Rows from block 2 of a small audio frame classifier, named by matrix and row number. Rows with one number belong to one neuron. Each number is 128 + 24 x the weight over its row's rms, rounded and kept within 0 to 255. All counts start at 0. Numbers have three digits each. After the name is the row's rms in percent of the matrix's.
After each neuron's rows are labels from the 100 clips, of 14976, where the neuron reaches its highest value: "responds to" is what is common among them. Only what is clearly more common there than usual is listed. The data: synthesized solo parts of chorales (CocoChorales).
# fc1: MLP up (model.blocks.2.mlp.fc1.weight, 640x160), inputs 0-79
# fc2: MLP down (model.blocks.2.mlp.fc2.weight, 160x640, transposed), outputs 0-79

fc1.509 076:163143116145156137132135090123175100132152154121164111122137157132139133109122146141122108114120146147157113130122164124155132114133123102139149070147114131182117108119140135109133112133101104148111114155115200136104088114110204074164161167
fc2.509 095:124164138108081159098118167153113199107154082118097131102122110113119065139163118130136109152103132122120110129165103105090111138063128126140194091138130117134156135145154118132146119097145150129137125147093138124100128089112074114162136150
responds to: note D#5; note F5; trumpet

fc1.529 074:144112111140128114124109118114098102111150070152154121109125148135138121124121155097178105132161102123089118136100180123142131168144110127104142119173118090169160171121114125092184142123139126130109136128150097176097113112109167151138160132
fc2.529 090:128129104154112114138136151141124107137117138169185109176147139158121135126174120120128108134120129143120115168104118091143110066128133132156189141133095142121203132126116203097168134106119160187127169105071138129155151105119099111100104126
responds to: tuba; note A3; note A#3; note C4

fc1.93 090:128090137104145134136115128072099089097135053126107143151135159136131114129117144112186127117148104119162152127139107129123119195120097154142157143119113085137150162144112126121136151078127142165134128120151083141106160112139093122126122076
fc2.93 097:066144149131154116143126147135139148111075143140108088103159169147114140105203139107165092122107156158107119111116148100116106143171102146117088142163093147129089118149153137115132160147106096120143143107111115116141135171136174120097132138
responds to: note C#4; note G#3; cello; note B3

fc1.611 078:152099172171132139113126099138096123144136155142137121092136151113119140136121136137107109189125142142077121134138156175140147113126166103128111115141161144157160140092154112150154130171147163166127139149139177106148073120116161064175126158
fc2.611 102:120093082067169129163122145135112102125158084111161109148106099160139099192112085147092096125122127124125116119130144132146136176099148129116177135108152062120193189129111108142129138101123165149090108139146148133125124083133092099150145109
responds to: note A3; bassoon; note G3

fc1.180 091:151091119113094131140127138067081113127128070135103130133131142176143098106135147101185126119132109135106164137125128160144138196123091143111123144124091101153147135150096134106163156105116128143140133136163102157120109116122140156119146075
fc2.180 115:081193095136132142129157122121146151104086116123137120106137141173116105160201127142136086139115149145125147109110145107116110107104140128107161104132117135121160141149114146123139115147100143168096142107115115129162165145135144122159154129
responds to: note C#4; cello

fc1.342 071:141133143115073108152111127143127094150103140133199141159132105139125106139133106133164131098132107146128174119114139120157144165130101124123168139101136127166161111133131103100120116130156110178075140126135130116093197155160126127096114128
fc2.342 098:094119124132140114129110121090141200170111138115098135135152146102127155080120171130136136118174100125146119047141147101143165106127130125067129128126143130115118112065143129148168114125088125124151109151130127115113115130116129105159182162
responds to: note B4; violin; note A4; note C5

fc1.77 080:130062127107150137154118136101124083083116101136112131121123159114143108145118153132158144144128075117129182170145144086142152162112110162112158128144124136129141155150121104138065149107165152142120107136133045138128150156126130147143132100
fc2.77 092:106086117139118144143093117084125168118093131160121142123131111104140137115165156104146115134147143149114110124131120152173149155141065126130069141146132152121087105133162133137122138133114101134093161134101144101134139140139118114145083142
responds to: note G#3; cello; note C#4

fc1.113 075:128111114112135112168129143104124114119111055126115136130112101158127107117136107137150101085155085126161174145121144096102096158121123131155198100134118125136154140099122124128113140101159109122111095144133147123121160130125125179058131114
fc2.113 095:077124125123129093100123123138134149176097147098139134133176152088110099097151125105139176171139111133113142136118103142125143143136126134155131107126101145113088070100173137115117146114114112114123134110117107120094134154135150147167141116
responds to: tuba; note G4; note B3; note F4

fc1.43 080:121146128149115112125144159132139123115152145140137139131115134125106143134105148143123122148123157128102089123129130163127162097123155115116105181094184118147170121082121166117140103146138154147171145114155148144119084084130103128144137129
fc2.43 098:107133141161140154123114088070167115124152136108104134116102130172130117162138089135086167127136147127156117130126139096107166113099206139154160141132134093124155119101087156126144094112120197120119113159159150148114118134137151126168163137
responds to: note A3; note G3; bassoon; tuba

fc1.435 088:169149160125148116128118164139162153162105129121109130170116184116115145148125139178151124125104171102091123157182112148122109121132140134131113132157080156123149096111125117139172133159136155105140122131126099139131139145126152176116121137
fc2.435 097:199131110095134139104113097137142086114117122133119131088139115108107126058094152116159128158132136122086144105147178141113151142148117105134104126118138102132118130132138096138132159132162119104164128123136136127151112155104134092098069107
responds to: note F5; note C4; tuba; flute

fc1.406 078:141161142106117117135129165149147153113105181148135149129131184128121125123130121162087136134108178112134137141172149099091130080171178081119152143138115106098118122128146130154094145125135134091106116125132157113111141105100111163092140164
fc2.406 108:135137112163117103117114087128150094098131167069090135145127104109153116140073140125096141151124122110111131117195119124149124147143168109131104165138091157166073093134146123162137120119194144110166125160165100164136095089124127116151104173
responds to: trombone; note E4; note F#4

fc1.470 082:114091120149114140098138085109137117144161127142145132113111126110137126116160150149118121120141141135120135149128131110157111097112102144130144125126162085173110135121150129105148139083090097198138144145142144113115148126130130114141135107
fc2.470 109:109135143109152140153145202127097144149151147179089138101133164103116186119132150112123117090152097128137131092115153108135084170149121124091132145107122103126143131135130125119126121109073137108146154116117161109157115110148117158104095142
responds to: note C4; clarinet; note E4; note D4

fc1.294 158:123116137153157143187136146111128178176137113138116123146126138130117145181129125109177118136104126156146129145119134146132100086123148117128084146141092151172143124115154126120176129145143088115127136120147129116134120142132159121118150150
fc2.294 092:175093137118156125125147135131140100142131114115134111113142117146096126057113149081128160120116111125130161140155146154104112123154129151149139144137122105114149111138159154089140162142157136125168133122151093114122162101124162126053049142
responds to: tuba

fc1.454 087:180091120079085144152156111090111104128066055111143135159139176165135110123143146122147112080145106145108162109153105132120157171135111132133160126105116088123148151113136131124108124134147154178137120149122147122128128137129163123117126093
fc2.454 114:119129083133113125116160130153135150135086143143099134152139143135129110150168167126088090120088110130129110116122116125138130117145096097096136115093136130139092132096160117118152108167083154111104119108125120113137139139124143137166216163
responds to: note A#4; oboe; note E5; flute

fc1.407 078:124128119095141106135141138098122102064162088191119150107128123131143132105133145103120153118132118109102142141136164130086120128140103133124154099101107095126098146117156144111126130118088131131134120135152115154122109104102162125171159111
fc2.407 105:115142152133081152150140188100132126088129158165108140068139095138118107098156116120123110144081135140113118108113135081143100144135102138130160119112116147130151087135092112099122133122137149116139159132106140139162137153118107143107063104
responds to: note G#3; note A#3; note B3

fc1.220 068:097111173116118121124138117106120092104145123160126143108115146110168105112154098119155109128142091132096167141112158154125116116112103153130185080111138140183150127138167119149107137102145095145139095162155134139131121139152089170135157149
fc2.220 092:103114112165106141138120159108136206171134153174122144121145167086084134132167135116171144167156107135143159103100136124145127134149106101100099093171114147115126119123106147144114125079121094128159128158141153107167130151149125127125108138
responds to: note G#3; cello; note A#3

fc1.346 085:133086137119104124144137116071105086129139084097159135121121130136136124123134147094183114108148079142119154124139130149147120162110087153123149117113131103160159144128122108134130146118111130200154117127133083140128133083141179142139133094
fc2.346 095:086132130094142158151112187128118188127103111190157127122153134120107129122202116096120123127168132150154132109101148125142093119130110135102134135145130107095142125120157139115123131108044162129132107107083158095128146154115153124130176135
responds to: note G#3; note A#3; cello; instrument: tuba

fc1.192 088:125102139136104133162136120048090097113136076126117129122120133162139114142137145104175119142156079114138153122108119130143119181114074175123158141095117102141111159147147115101150124105069124167162134128144056140134126118144160128157145112
fc2.192 108:133136133109150155136093169158139129104100123159125146091128177143127181115207115113133149107125138156127153144078153091150116145154131131138133133085116135093142151106106133121110128149106160178099150087084119089147151145104108147096130142
responds to: note G#3; note A#3; note F4; note B3

fc1.312 078:128123124169169114119141088120098103127178137157116129090136168139127132097111162161166093149148144136104126144141150115137160148124138145121129101151126108151111159081164132111152135085129126137136137133128155150129059126136155093184146159
fc2.312 102:128132129137090127136116178141131142110155142147119095116110095199121134139169112130107065097088154143148132117102113151117155110107079109141149157126141131095143144141122136147122138122123104156106136081103088115125142116147129125156106100
responds to: note A#4; horn; note G#3

fc1.468 076:156111128100104126117141151149092115145155111138139145126130177126129130140161122132127140137158110140093154129139110094125167153132135106135099153170119171133157157114176119163126114125147191136123118109110138111160078138101128121118144146
fc2.468 107:091128069129141108155156108142164117155120129135168123206141114149139151149124104136103099122116136132126102150120126142119131123121123125150089130097146135105168123130144108170141143124130177200084114141133163142148138121115087104151121142
responds to: note F4; note A#3; tuba

fc1.590 077:113136134150127144160111107115080112109164127116191122120148099121115164131122117102149111156142075126086124139138174148136131126120124132138126158175143148131110139131122132133145119156149156153140124161159174152157104140149122119166147204
fc2.590 105:139120126164112157139139121078115100120141111126133124127133096146107112136153088147135116128137129119141100151086135104111130115102201164131186162131130095109211127113119164098153155131107193143075151126100170140114139091123095138157144094
responds to: note A3; note G3; bassoon; note B3

fc1.379 096:136098115126124129147125114082051112094142066150130149141111130145120132136140121119176141120170096122127178110128120121116149208135078154121136161120083125117135165144128131088161133107135137144154143142140089149115131131146135147146135080
fc2.379 104:118135082135148148132159143112142126144061117144165133158164158176145180087161137140127072134085128164128133130074138128147123086135087150148147152110112160109165141139121119103144132155084151186109147073092139095147159161104118136080125120
responds to: tuba; note C#4; note G#3; note A#3

fc1.482 078:127105128121090142134152134142136181128107148107157108138149133127137118133146113173080107115120181132137089137150145092129120075105156106149157121128155127136161094117171144140108125154132103158121137162131192129130140144103139104098119167
fc2.482 098:162120110124115135130151137117131125146157129064110137157170115126102126125120110136082195119173108098138136141128125145118142140143181114108153106080099109090084116119112101167125152124103139040106121156145114122114092115115119167160192134
responds to: note B4; note A4; violin; note C#5

fc1.540 087:160156144120151132103136119149151165137111137112167130134135126103100130154121114142136135142080181106070129151161166166102140101130142118121118155144134170115156140133128124125135146173148166109153129143127100127148158149112144143099115150
fc2.540 101:146076102094107110162122120112148046116126127141119124111108100071151108115102106095139079151110153110105128143172145120134141125161166103129108164090145078154117148162138122124140151132153135111126133133141132127159112102128083096107084124
responds to: note G#4; trombone; note A#4

fc1.283 078:107135117129107109160102073125120152129122145169118135109096163163123122120128141099121126140112105110089107144134154126123094161161119131138165139143104156128092119105130117128139175088127075089145093145130128125134161162104097160092133155
fc2.283 090:140104156156121118117152137135111072108126169117123140078152161126115171124117116130171163119147069124105157159134099122144126113164118147122098125178090145115130118149127180107113138117143043150149148106119112128109124084142121165140124122
responds to: note C#4; note D4; viola

fc1.370 087:120124140131107114126137143174153157109095179145146121127122131119161132128124112155086121138090169132128118111188122105090137086140193094092158084106155118088157096116155132147096110158142092122129162135129184126109132090108130139105128148
fc2.370 108:182100138127132140136173075099108110112152133077098161137126109141155090138101127143106131134183120102150116116161114143163151130127177129132129119099124157140082115130107121151165145137155080119135118149148109157108098114148119158179157132
responds to: note G#4; note F#4; trombone

fc1.348 073:117128120088096125140127116117179139125081130170124125151124152163114104155115136115127133112106155127153120163137127107100150131144089143145164148123121073166089129171172112127130172121110124155108103156123095123125178156112174124123130125
fc2.348 094:118114140151111149120119181174143150112122147114110159122158143104142127152142154092117118108134140116092135130174120121105108151145140103090126146127107105124087152135117113157143148176128120106164160150107146080147121084109125136108138151
responds to: note B4; violin; note A4; note A#4

fc1.305 068:100102087106120120131107136086112108060151085141113156114112138148150131126142179110173143133156092107097165129104114085095116163120126140144164102136093120153115138135160107110134136107145090139116131117139123139111144099124145125143146105
fc2.305 090:160149154166104137086170122119121089108112118167092126066143126148100155074159139123142138136129113141125153153076147098125104106128116099121136143103122174142136094125135098110152092144102122151112147104091092118136134145116146137151089116
responds to: note A#4; oboe; tuba; note A3

fc1.233 082:114106110101111118091125146095131079112152130144104144104122179110113123117124128141141103169145143130135116148122148118167133128131105107143138119125148134165087169108128135119126181078098151169116124135139143123105054124126147108128152111
fc2.233 115:067179121116154111152105141127151154099132126159116124103137143132129105156149100126124073130101174133127114113147134113114072167126131108147110160133125130111118113122118133153115114110153182114097126138132133138181128125120115117115097159
responds to: horn

fc1.377 088:107089122138128141108124076106147109111159145154128122103146131095117124108117142142097109147110144150157116115129141135164148100129150130116144090115189115130137146084108123127105121131081138189149138135158178142145101118124146063203146187
fc2.377 112:115131165104127156156112226133124158081173114131090114135114125135135091191155146163092129171123141126171101099140125100146141141117155144117170134121159087108173156149114136145137125116128136148109147148132168158134116119130100149152171169
responds to: note D#5; note C#5; note F5; instrument: flute

fc1.281 068:135129127111159126176154130136107145097134178098133153120152131133111118123132163147169188139141079124153151178147123078090143123139146111144181160120135140140162123127112149152120127127135137109115106141122177123128136149102184139112144144
fc2.281 093:131138103133086125109126105076138122107136116069115119104135100128135127121130123136123163126134160124112150161131118122113144149077132126145194131163139138138117084163178122128135114138112126121108106137118134129103115071113101113173115132
responds to: note C#5; note B4; violin

fc1.388 069:147173153125111130148109096167116119124092158138192102118163132156137121154110118115095113106110104133095149107140160130122149174133137108115145143092117120146155101156137115137151121210177099104153149119113140128132180170119136100165127170
fc2.388 098:175062127130141118121126108129100127154124129146103160154112118136172127097103122128119125092140099118121106119147098095153180105113144141125182100123155135135163115121140103136147137144126104198135141124107139110106113097108083110163148102
responds to: note G#4; note A#4

fc1.284 083:123112149175118126120136097126140144134151157138129130129119134130120123134127170144139129129123142123129135145127120149143118103142099148154145109108136102183090094129137115105180134163080109144126129140104187138096131147135169104156138121
fc2.284 111:162139115090116130131127161130117152127171158139126135077129171113134159132139153119140156122157122119125125118146120100124101129123126135140163080144102104151141173141094156123137142138117166171173121150110114114153114087137136123125130126
responds to: note C4; bassoon; note A#3; note E4

fc1.593 065:131082137081140137088119169115123147090119109126093128139127112096096132130092144150126126147129170137099137124125121119094175125140117125129113100087134129147154127112092103146067129125136131136160126146132135126163123129130112134121149094
fc2.593 094:112136162124105146121081116102134145091128133105128112143146101128115134144160200104117151123137144130125124080147119137097171157115154121130115094151154126131122138168122143126149147155123124118120101179174144121133130122113164120162140138
responds to: note C4; cello; note G3; note A#3

fc1.608 072:156101145129165133162135118143087102180143157130187134118134096118168159156132124104146129121130096127071157161138169106146111136141095146137117135144150165168142111135080136148101109175160152140169104144108119117125130125121152138166122147
fc2.608 110:124118122117105172153106135110093170144124082142133117121111108091135167051133095122156156078146137130152110128118130168102146112111125116097159112124152103121156143122124130107127118117081163137105104146116177136074138091125119100151136092
responds to: note G#4; note A#4

fc1.361 140:166078120107099133128116124114134116079102115142129144124118124144142114133137169109137139135108129123103142133165161147115174127140119150136147124082126118144136133137137129106078138131132139063098125127140103146124173090124118141079133101
fc2.361 125:162140117148139138136152143094150117111071128115114138100101131190143084101148156121127149126141153179112114091173131106133149130131120124117112111138121139179052123175136127128150114142140090098115143164115142117153107121158121107146027144
responds to: horn; note G4; note F#4

fc1.2 077:128128109132089134151144128106084117111120065130142128120125109134110137137165103146146111092177107139121145129107156099104119197116107133136186139132132122160155155095131144131110145108149137177165134135149122125151158120142151118141106134
fc2.2 102:104119111163107108111158118117144149124111119120124124141142148127114172105133116119117153131115120126139115149078106141116147098140132125110178154094142117111129092082141101124117146167072155141103133083101166122100124104119159103138196110
responds to: note A3; note B3

fc1.412 079:147130153114102106159107131087113113136126096110181138114137131168142115145131117068189117110134090118097134162135168176140090185121094157132140160174137116162115146169100128135155152111134135097165097122123090134132131162128140147099131174
fc2.412 094:101085111112100123107118109121143116141091101134166117088118146104139129121174096115153124118142171136134143166128139095135092117139108128137114139134109114119152151111113178110111133130146162175109146136102167138119142143097130125106121165
responds to: cello; note A3; note A#3; note G3

fc1.219 079:184093127118093108174135125092111124117120091136111145119111133167149111115131154106142127106154106124100152139182116118137124179116080174133160141146125096136082126163135138086158127122090119126177100140122102148099144152143149147129147109
fc2.219 096:162145127077117178120135152104138133116106125158095162097113145164132106107166143152140173146117110144071141094119106091106110117142059148117137144145098135129107125084113140108127114133087146166111114104126148132146137140160124159167087147
responds to: note C#4; note D4; note B3; cello

fc1.278 212:127099134142134134166127108086123144142153098128123124134132119097125201218127127129165128127091114178128135121148141128125117117130112117133092150121106132123149144125172127125162167132139083097109130136151107109130138136128178127166190133
fc2.278 090:112109160134137124131123136130142126138253129135118135137144100149136126134147125105129147143131139220124115140122123142136130155136100108091114144148124141119165113131093111139126126135169202115144130145129119117118207129141140140118121137
responds to: tuba

fc1.585 091:134102082107123119150162087082073064093178103146151139074140144118121150114152132114146142102175094132144168138120130125095153170131101148134165143137121121154159156115127133127107146096128144194150124145121146126129107111125135113178136105
fc2.585 109:101137136145101151136106153118111192138117108179092134127105142153140164111168115117129094126113130150157121148095128118171127091120069100140170133142147148135140131122156091124110113112075141125098125106106161113124138097143110097129136127
responds to: note F4; note G#3; note G4

fc1.416 072:146121142148102163144131138160150134087115167113146115133137133145097121125113153179137096105095194122148112137166131103125142093138147115130168121088124124131120091166187129112174112174147100152055133121104121121108152152136118174102141135
fc2.416 101:158080138142136124100149097150120091119146164091105156130140109143118130127095129110119122136175092125084099063133129099150113157147148118110129130096137121168100139133097095152178119081147096108164111160133094110112096099101133149166111156
responds to: note F5; note E4; note G#5; note G5

fc1.226 077:139118126125189138135142129156145099109177147128145118089129122076143120148143124141109145102131112120153135149147152113138119137105101120148129102143124142153133134151163118126103143113143159108112139116089108132136120112094180130139147114
fc2.226 112:110120128084123139140075163119121173148140107103153135117119129097139135061153119080146133124089129134103106150144111141112128169099072141156137130117112139129143116138149126132125167116152148153099134147133145091122112089131076124073050149
responds to: horn; note A4

fc1.213 083:137145116108099116142159130166148148108085156130158123158102148121100131136122111162087147093129153139127101115181152110105137105145172089141164109095119100106137099070147137130100129126158127133127125139132166137105170081131117131123133125
fc2.213 110:151124136154138145126136074115126121107137153090106152151144076104133070092067149150120138149119093107143103094160109114144152118157147149120135150102095122158052063130140116138168135128121121079145132133150138131107086130107136130163167134
responds to: trombone; note G#4; note E4; note F#4

fc1.532 078:124124109107093118134124144089101118070120118121064146117126125117107103104134134128143120125137151134129111152115170167139144175114111156152187143125153093119117141155109112135109165088095138129132097146155128132102139138135114117130141131
fc2.532 092:104121099138128081151126151100181165078128137146119124113138133173119128185160132156128153148111161132144149086141097108132134156144112143121110144180116133116095104130075154128072154153133125146099179115131135151145123130112156166126110127
responds to: horn

fc1.17 104:168099125136114117157120128086095126131134078136144153145127145175143118151128138092172119132160088104103154136146152148142115195128077174141146162149098115158128128146116134099175148110156122097116121132119061136118138159122125170108130139
fc2.17 107:168145119124117138092110097141150110157057109141160123109126146164096169090198101108163127103137164162107164151097125108122110095149113124138127118165100160089152128106128126081106144146110128161108093103114141104116174136109154098143091149
responds to: note A3; note C#4; tuba; instrument: bassoon

fc1.303 108:147118124115115128147122133096098073111136093140162128169144126184143117130122139089123123124166120122149167111122126132118156200135082140131137167126099106153119148128163129113141126085163135099137136128125084127122124138134157154119146114
fc2.303 117:099134127131146117105140080174154159151061143109149127128163145157152143119147124109113108110106127167104130146113110096146157138103116124152113129125095175105122088114119123121130176131131164194116100095108115102119174123093126121134126122
responds to: note F4; tuba; note G#3

fc1.381 124:143124146151161138155130145113132183189123110126121136145125154119118147166139144113173125125104133141139130163143129162129110109129138133138092159150104140164158100134160130114172147136147108104128128122129096127130126162127173140101140143
fc2.381 088:174101116124122141131124124145116080141121129129135103093182116123133093058097133092123168122142119156135134130155133143113103141171109166120126108153119133107158122154133131094137143125124124119208119115115123117151145111136175130099035141
responds to: trombone; bassoon

fc1.224 075:175180130107121109141144164144143137173128157126109139163121144155125131136119122152084122117116189147122123100182098146164141122136118108159119201120150081165147111105136171117161140120101129119122137114104111120105114100122168138076139116
fc2.224 106:122123129122130119156114085108155146142128146102107170113160162125169083119106146108095153110072132117124147119173108129146148122106140141088125137182120089139068099101120132132127099124126146088139121146144137129141127089115151074140170134
responds to: note B4; note A4; violin; note C#5

fc1.120 123:170144146148129099124126165149161171174098144121122128133118189099126125135128153154135139134088169109097100166165145150104082099134176101115108119148088140145166081102104126131150120153107131102156118127125153148122085107121116142097105161
fc2.120 119:169149158097150143104136080139117050112174103116159125110119108121105110084096142135142152136145132080092125132123151139100104146139155129128151096094151111143122135123139152167141142115139117100171128123147115125129086138121120141119086138
responds to: trombone; bassoon; note D#4; note G#4

fc1.324 079:123143114116142111160138135116078099110107123145162122122121222173167123114149173102149121131152122126068150138159121141150092164133142109117161110166089130115121134131125127146121142106131123086130114127107109130124087145103113177125148144
fc2.324 099:121116162138128115139151113148112068103101131089120153095137124154105133127119118141143112124118087145163139132123120143134144135080096162135125150148088174114133095112140162143142137128151109164125112094095071128133144120126112168165099144
responds to: note A#4

fc1.319 226:136095133150129123154133118084125143130162098128129123134130123095129207216128127129160125125089114181124128119147142128128121118130100119129102142106096123119144147123163126118148167148135084097115129129153109104121143128129171131164202136
fc2.319 107:094110156134144107118137146139125126136253140137124132154142107145115112149140127119145125121121126236120131124125122138134126132136111116096127141149125129107131125124115136144134118142163186117121126137130115132114242125146125134123158130
responds to: tuba

fc1.84 077:138144139123133123122122108144067118084170175118189098115110096130141143137119129120127138111124102130097153102125185125131137095097146116105129132080139153146146116140141104124080115157144105156130151117124184130132127133139169116145146129
fc2.84 099:151072128131084151136106130116102132157155096142100141147136121125164121094113097113123116115119151125162108128129098132144147093114163104114160130159167104148133104121144136158136137134115142125084117151129164122112116126108122097133162129
responds to: note C#5; clarinet; trumpet

fc1.639 074:129090137116168147149121125111087132109116072133131149126157162112128105142134134117182159112120092120152167145128156110127137195122089124128165163119121136153154156147113149109134131095151165160124110142125072144111199136112158155112105105
fc2.639 095:092105114112112143143144129147126132143101174135149070160138151143139179111152142081135097106133149137096151124142135120124089158169117122113119124120134156119124128163158096120142152138098108144148121104103107079148123127133128105135117128
responds to: note B4; note B3; clarinet; note A4

fc1.158 081:153123139127110109164118112127104109122068064128199124141129127167120089130131090092157125085136099131114137118141160119126136137115121141137175125109125112115136151146130109107127149143164112149132127126135080145109159148121148160104129155
fc2.158 104:135055103156125122147188123114153130123088146095093156146143151115156103119176140135114095141150081121147125134134122126128158088165148126121143127111130134151143162094135160097162134142095116135107148129130118134114134141125135139109207147
responds to: note A3; bassoon; note G3; note B3

fc1.627 068:162107153124089123146150131104120084138103090162110128139097150115120104122154123149160093116151145152113134144123103127131160138105080123123156129092143080184172142125128131110142186107119137180109156124143107144116142116149153127117131080
fc2.627 100:074132116142153131135126136106108204126124160136106142156135153117156113147143175094133137105121124126122105073127115139135132096130105115094179133158140124139100108132089142118157098134083179119137130129146135120165126104136167116149173130
responds to: note F5; note C#4; tuba

fc1.374 076:133116147097087108147140123116086075136068102158132113105118198157150088105110107132121117076154139166139137099143137125151136110133122117125191087110118090146169128108109139129143148121113098155111112162124166120122159127134126103115142137
fc2.374 111:114125096101147114145142148133134173116111146099084158148143130114147061130120163156104151150114034121168115092121108120169134117127105131097169124135106114131102113110152141140147116138111126107162117118150117151117122108119118139166185143
responds to: note C#5

fc1.408 180:118110137134152143178131112097128162159134101125118132133131130114122182201130119126170125125097116168141136132143133135123115106126138125126079159135107137149156135115168125119186150118139082098114138126145119122131133148133185138137159140
fc2.408 080:147086115135117127137120140110142135131175129121130120113155125161125133048148150095103163148121125187161146131168119143130118130155089150102130140140145140114149111143134134100136149150172176129175159137110127114132155127129161134092023141
responds to: tuba

fc1.266 074:158121126123105082130152148091135107160154095145119117116103156139146120109138140094151087090154113136114116108154126149142113157137092153137122138167120094136102130117151147112180152113104112117137134135122101129132052124150174125128149135
fc2.266 100:133160140094103129126113140155138156164130126169131138127126174133101134162210130118133120126096173142142157174121069100098117147088057128165108096131112158108142183096089114106103183142119157137123138079097146124116162150123131123136107105
responds to: note F4

fc1.18 080:108071123130107105143152098075079106113143063145110123091110138148122133120147148103160108134163106129085138153129151113140116145135077166148144102145125121139125143121119135120109154108106106141176127141141085148165116110111160133143148146
fc2.18 097:135172140118134119171142184105151156113115128211130143131117138125097127112211119130126132130119109152165125130081108114137117107121053134133144108125121141119137141118121155122108146133089132141087134101110182121141156150139132131128092133
responds to: note F4; note C#4; tuba; note F#3

fc1.626 190:122149140139113126103131081100132004081116124122157120120125126075115120114130135113091126130132153125129131136114125150126173116115105118124160119132177156110132173108151133133112133127107139021126119119113156138126176101128141128155131134
fc2.626 105:168156071121123108127139112124145164112099133128136125120118093117114159161101086123150149113137177231144143111149158131115137113128143153132095101108132131120108123099127107111109121105119120127109113126106149144146120157131087136159090129
responds to: horn; note C#5

fc1.164 086:158124122110110151140119137092113119135082072124159152137141154180149114149132135113166104080148076119115164120137125126122124182126106153148149154117110134153165127130121120137158150096158106115135113125118105146133167141132170166074122118
fc2.164 108:140113135184095124107168066116134108110073157138130130090142148131140147096177142111137117121135118136132126141093140123122102087158159116098128124146115147127098097108167125116141106148093092149125121135106097107136138141099159123190189113
responds to: note A3; bassoon; note G3; note B3

fc1.341 094:157081152138101130152134124074079126092135058130126129131121152167132111132129143105194123124158093131122145121124115161148155193122072168117128146105118107148148148145132108095149156113112133153153117128142059157122122136138138123134132112
fc2.341 108:101134088143145138134139141122140141140082143156154137140159164174087141144196151131106140111114135159127125124081107122137126096150129138119126143143107138100148172129128147131146139152080176195119144118098126082141159156100157124122184130
responds to: note G#3; cello; note A#3; note C#4

fc1.404 070:143115136099109114160136136111135073169084104128245139153126145142165102120126117091137107102137118146148156132140167078160119127125117108125159090123137108159127124123124112115118138132133122166123125106126089125080115105146150136073148149
fc2.404 091:079122103118114133137158143159101153163099141130114136134155166086139113100137136120124107144123083133137084120151160130133115116141091111101098097090119169116116120121146122126156114103102167100129116173128112111128133145135087176149144173
responds to: cello; note F4

fc1.542 086:105128118104120157123143095146146104067134149131161121122125144120158121131128133134101137101110164131138143115153114078088137096135189108124187081137138114114104133108154121130112108150108148174106163126142196129097130109121122098169145113
fc2.542 101:143103146095112149135144167103105095148156159112074146104122105141159131141106103165104105166146109121130098159145095140159106178127152123142117145078132145146102070138158106146141146151140106132139130136128096132118102111111069158111124145
responds to: note C#5; note D#5; note G4

fc1.371 074:156092106109127109114128143085135107122107080130128151157095164126095119108125127120115114137155149119141149176120154121108131166147102135142148148124098098145112157128122131127141154068138136167141111123137075134115140132106125185083138112
fc2.371 096:081164128109173162095129115167117123123097159124132108129126165107131109130150135128136096155168148144090132086148185114103100116169081132124092155166086147145077127116135120109126128125120144059145142108108112143132139140117159141124083130
responds to: note G#3; bassoon; note C#4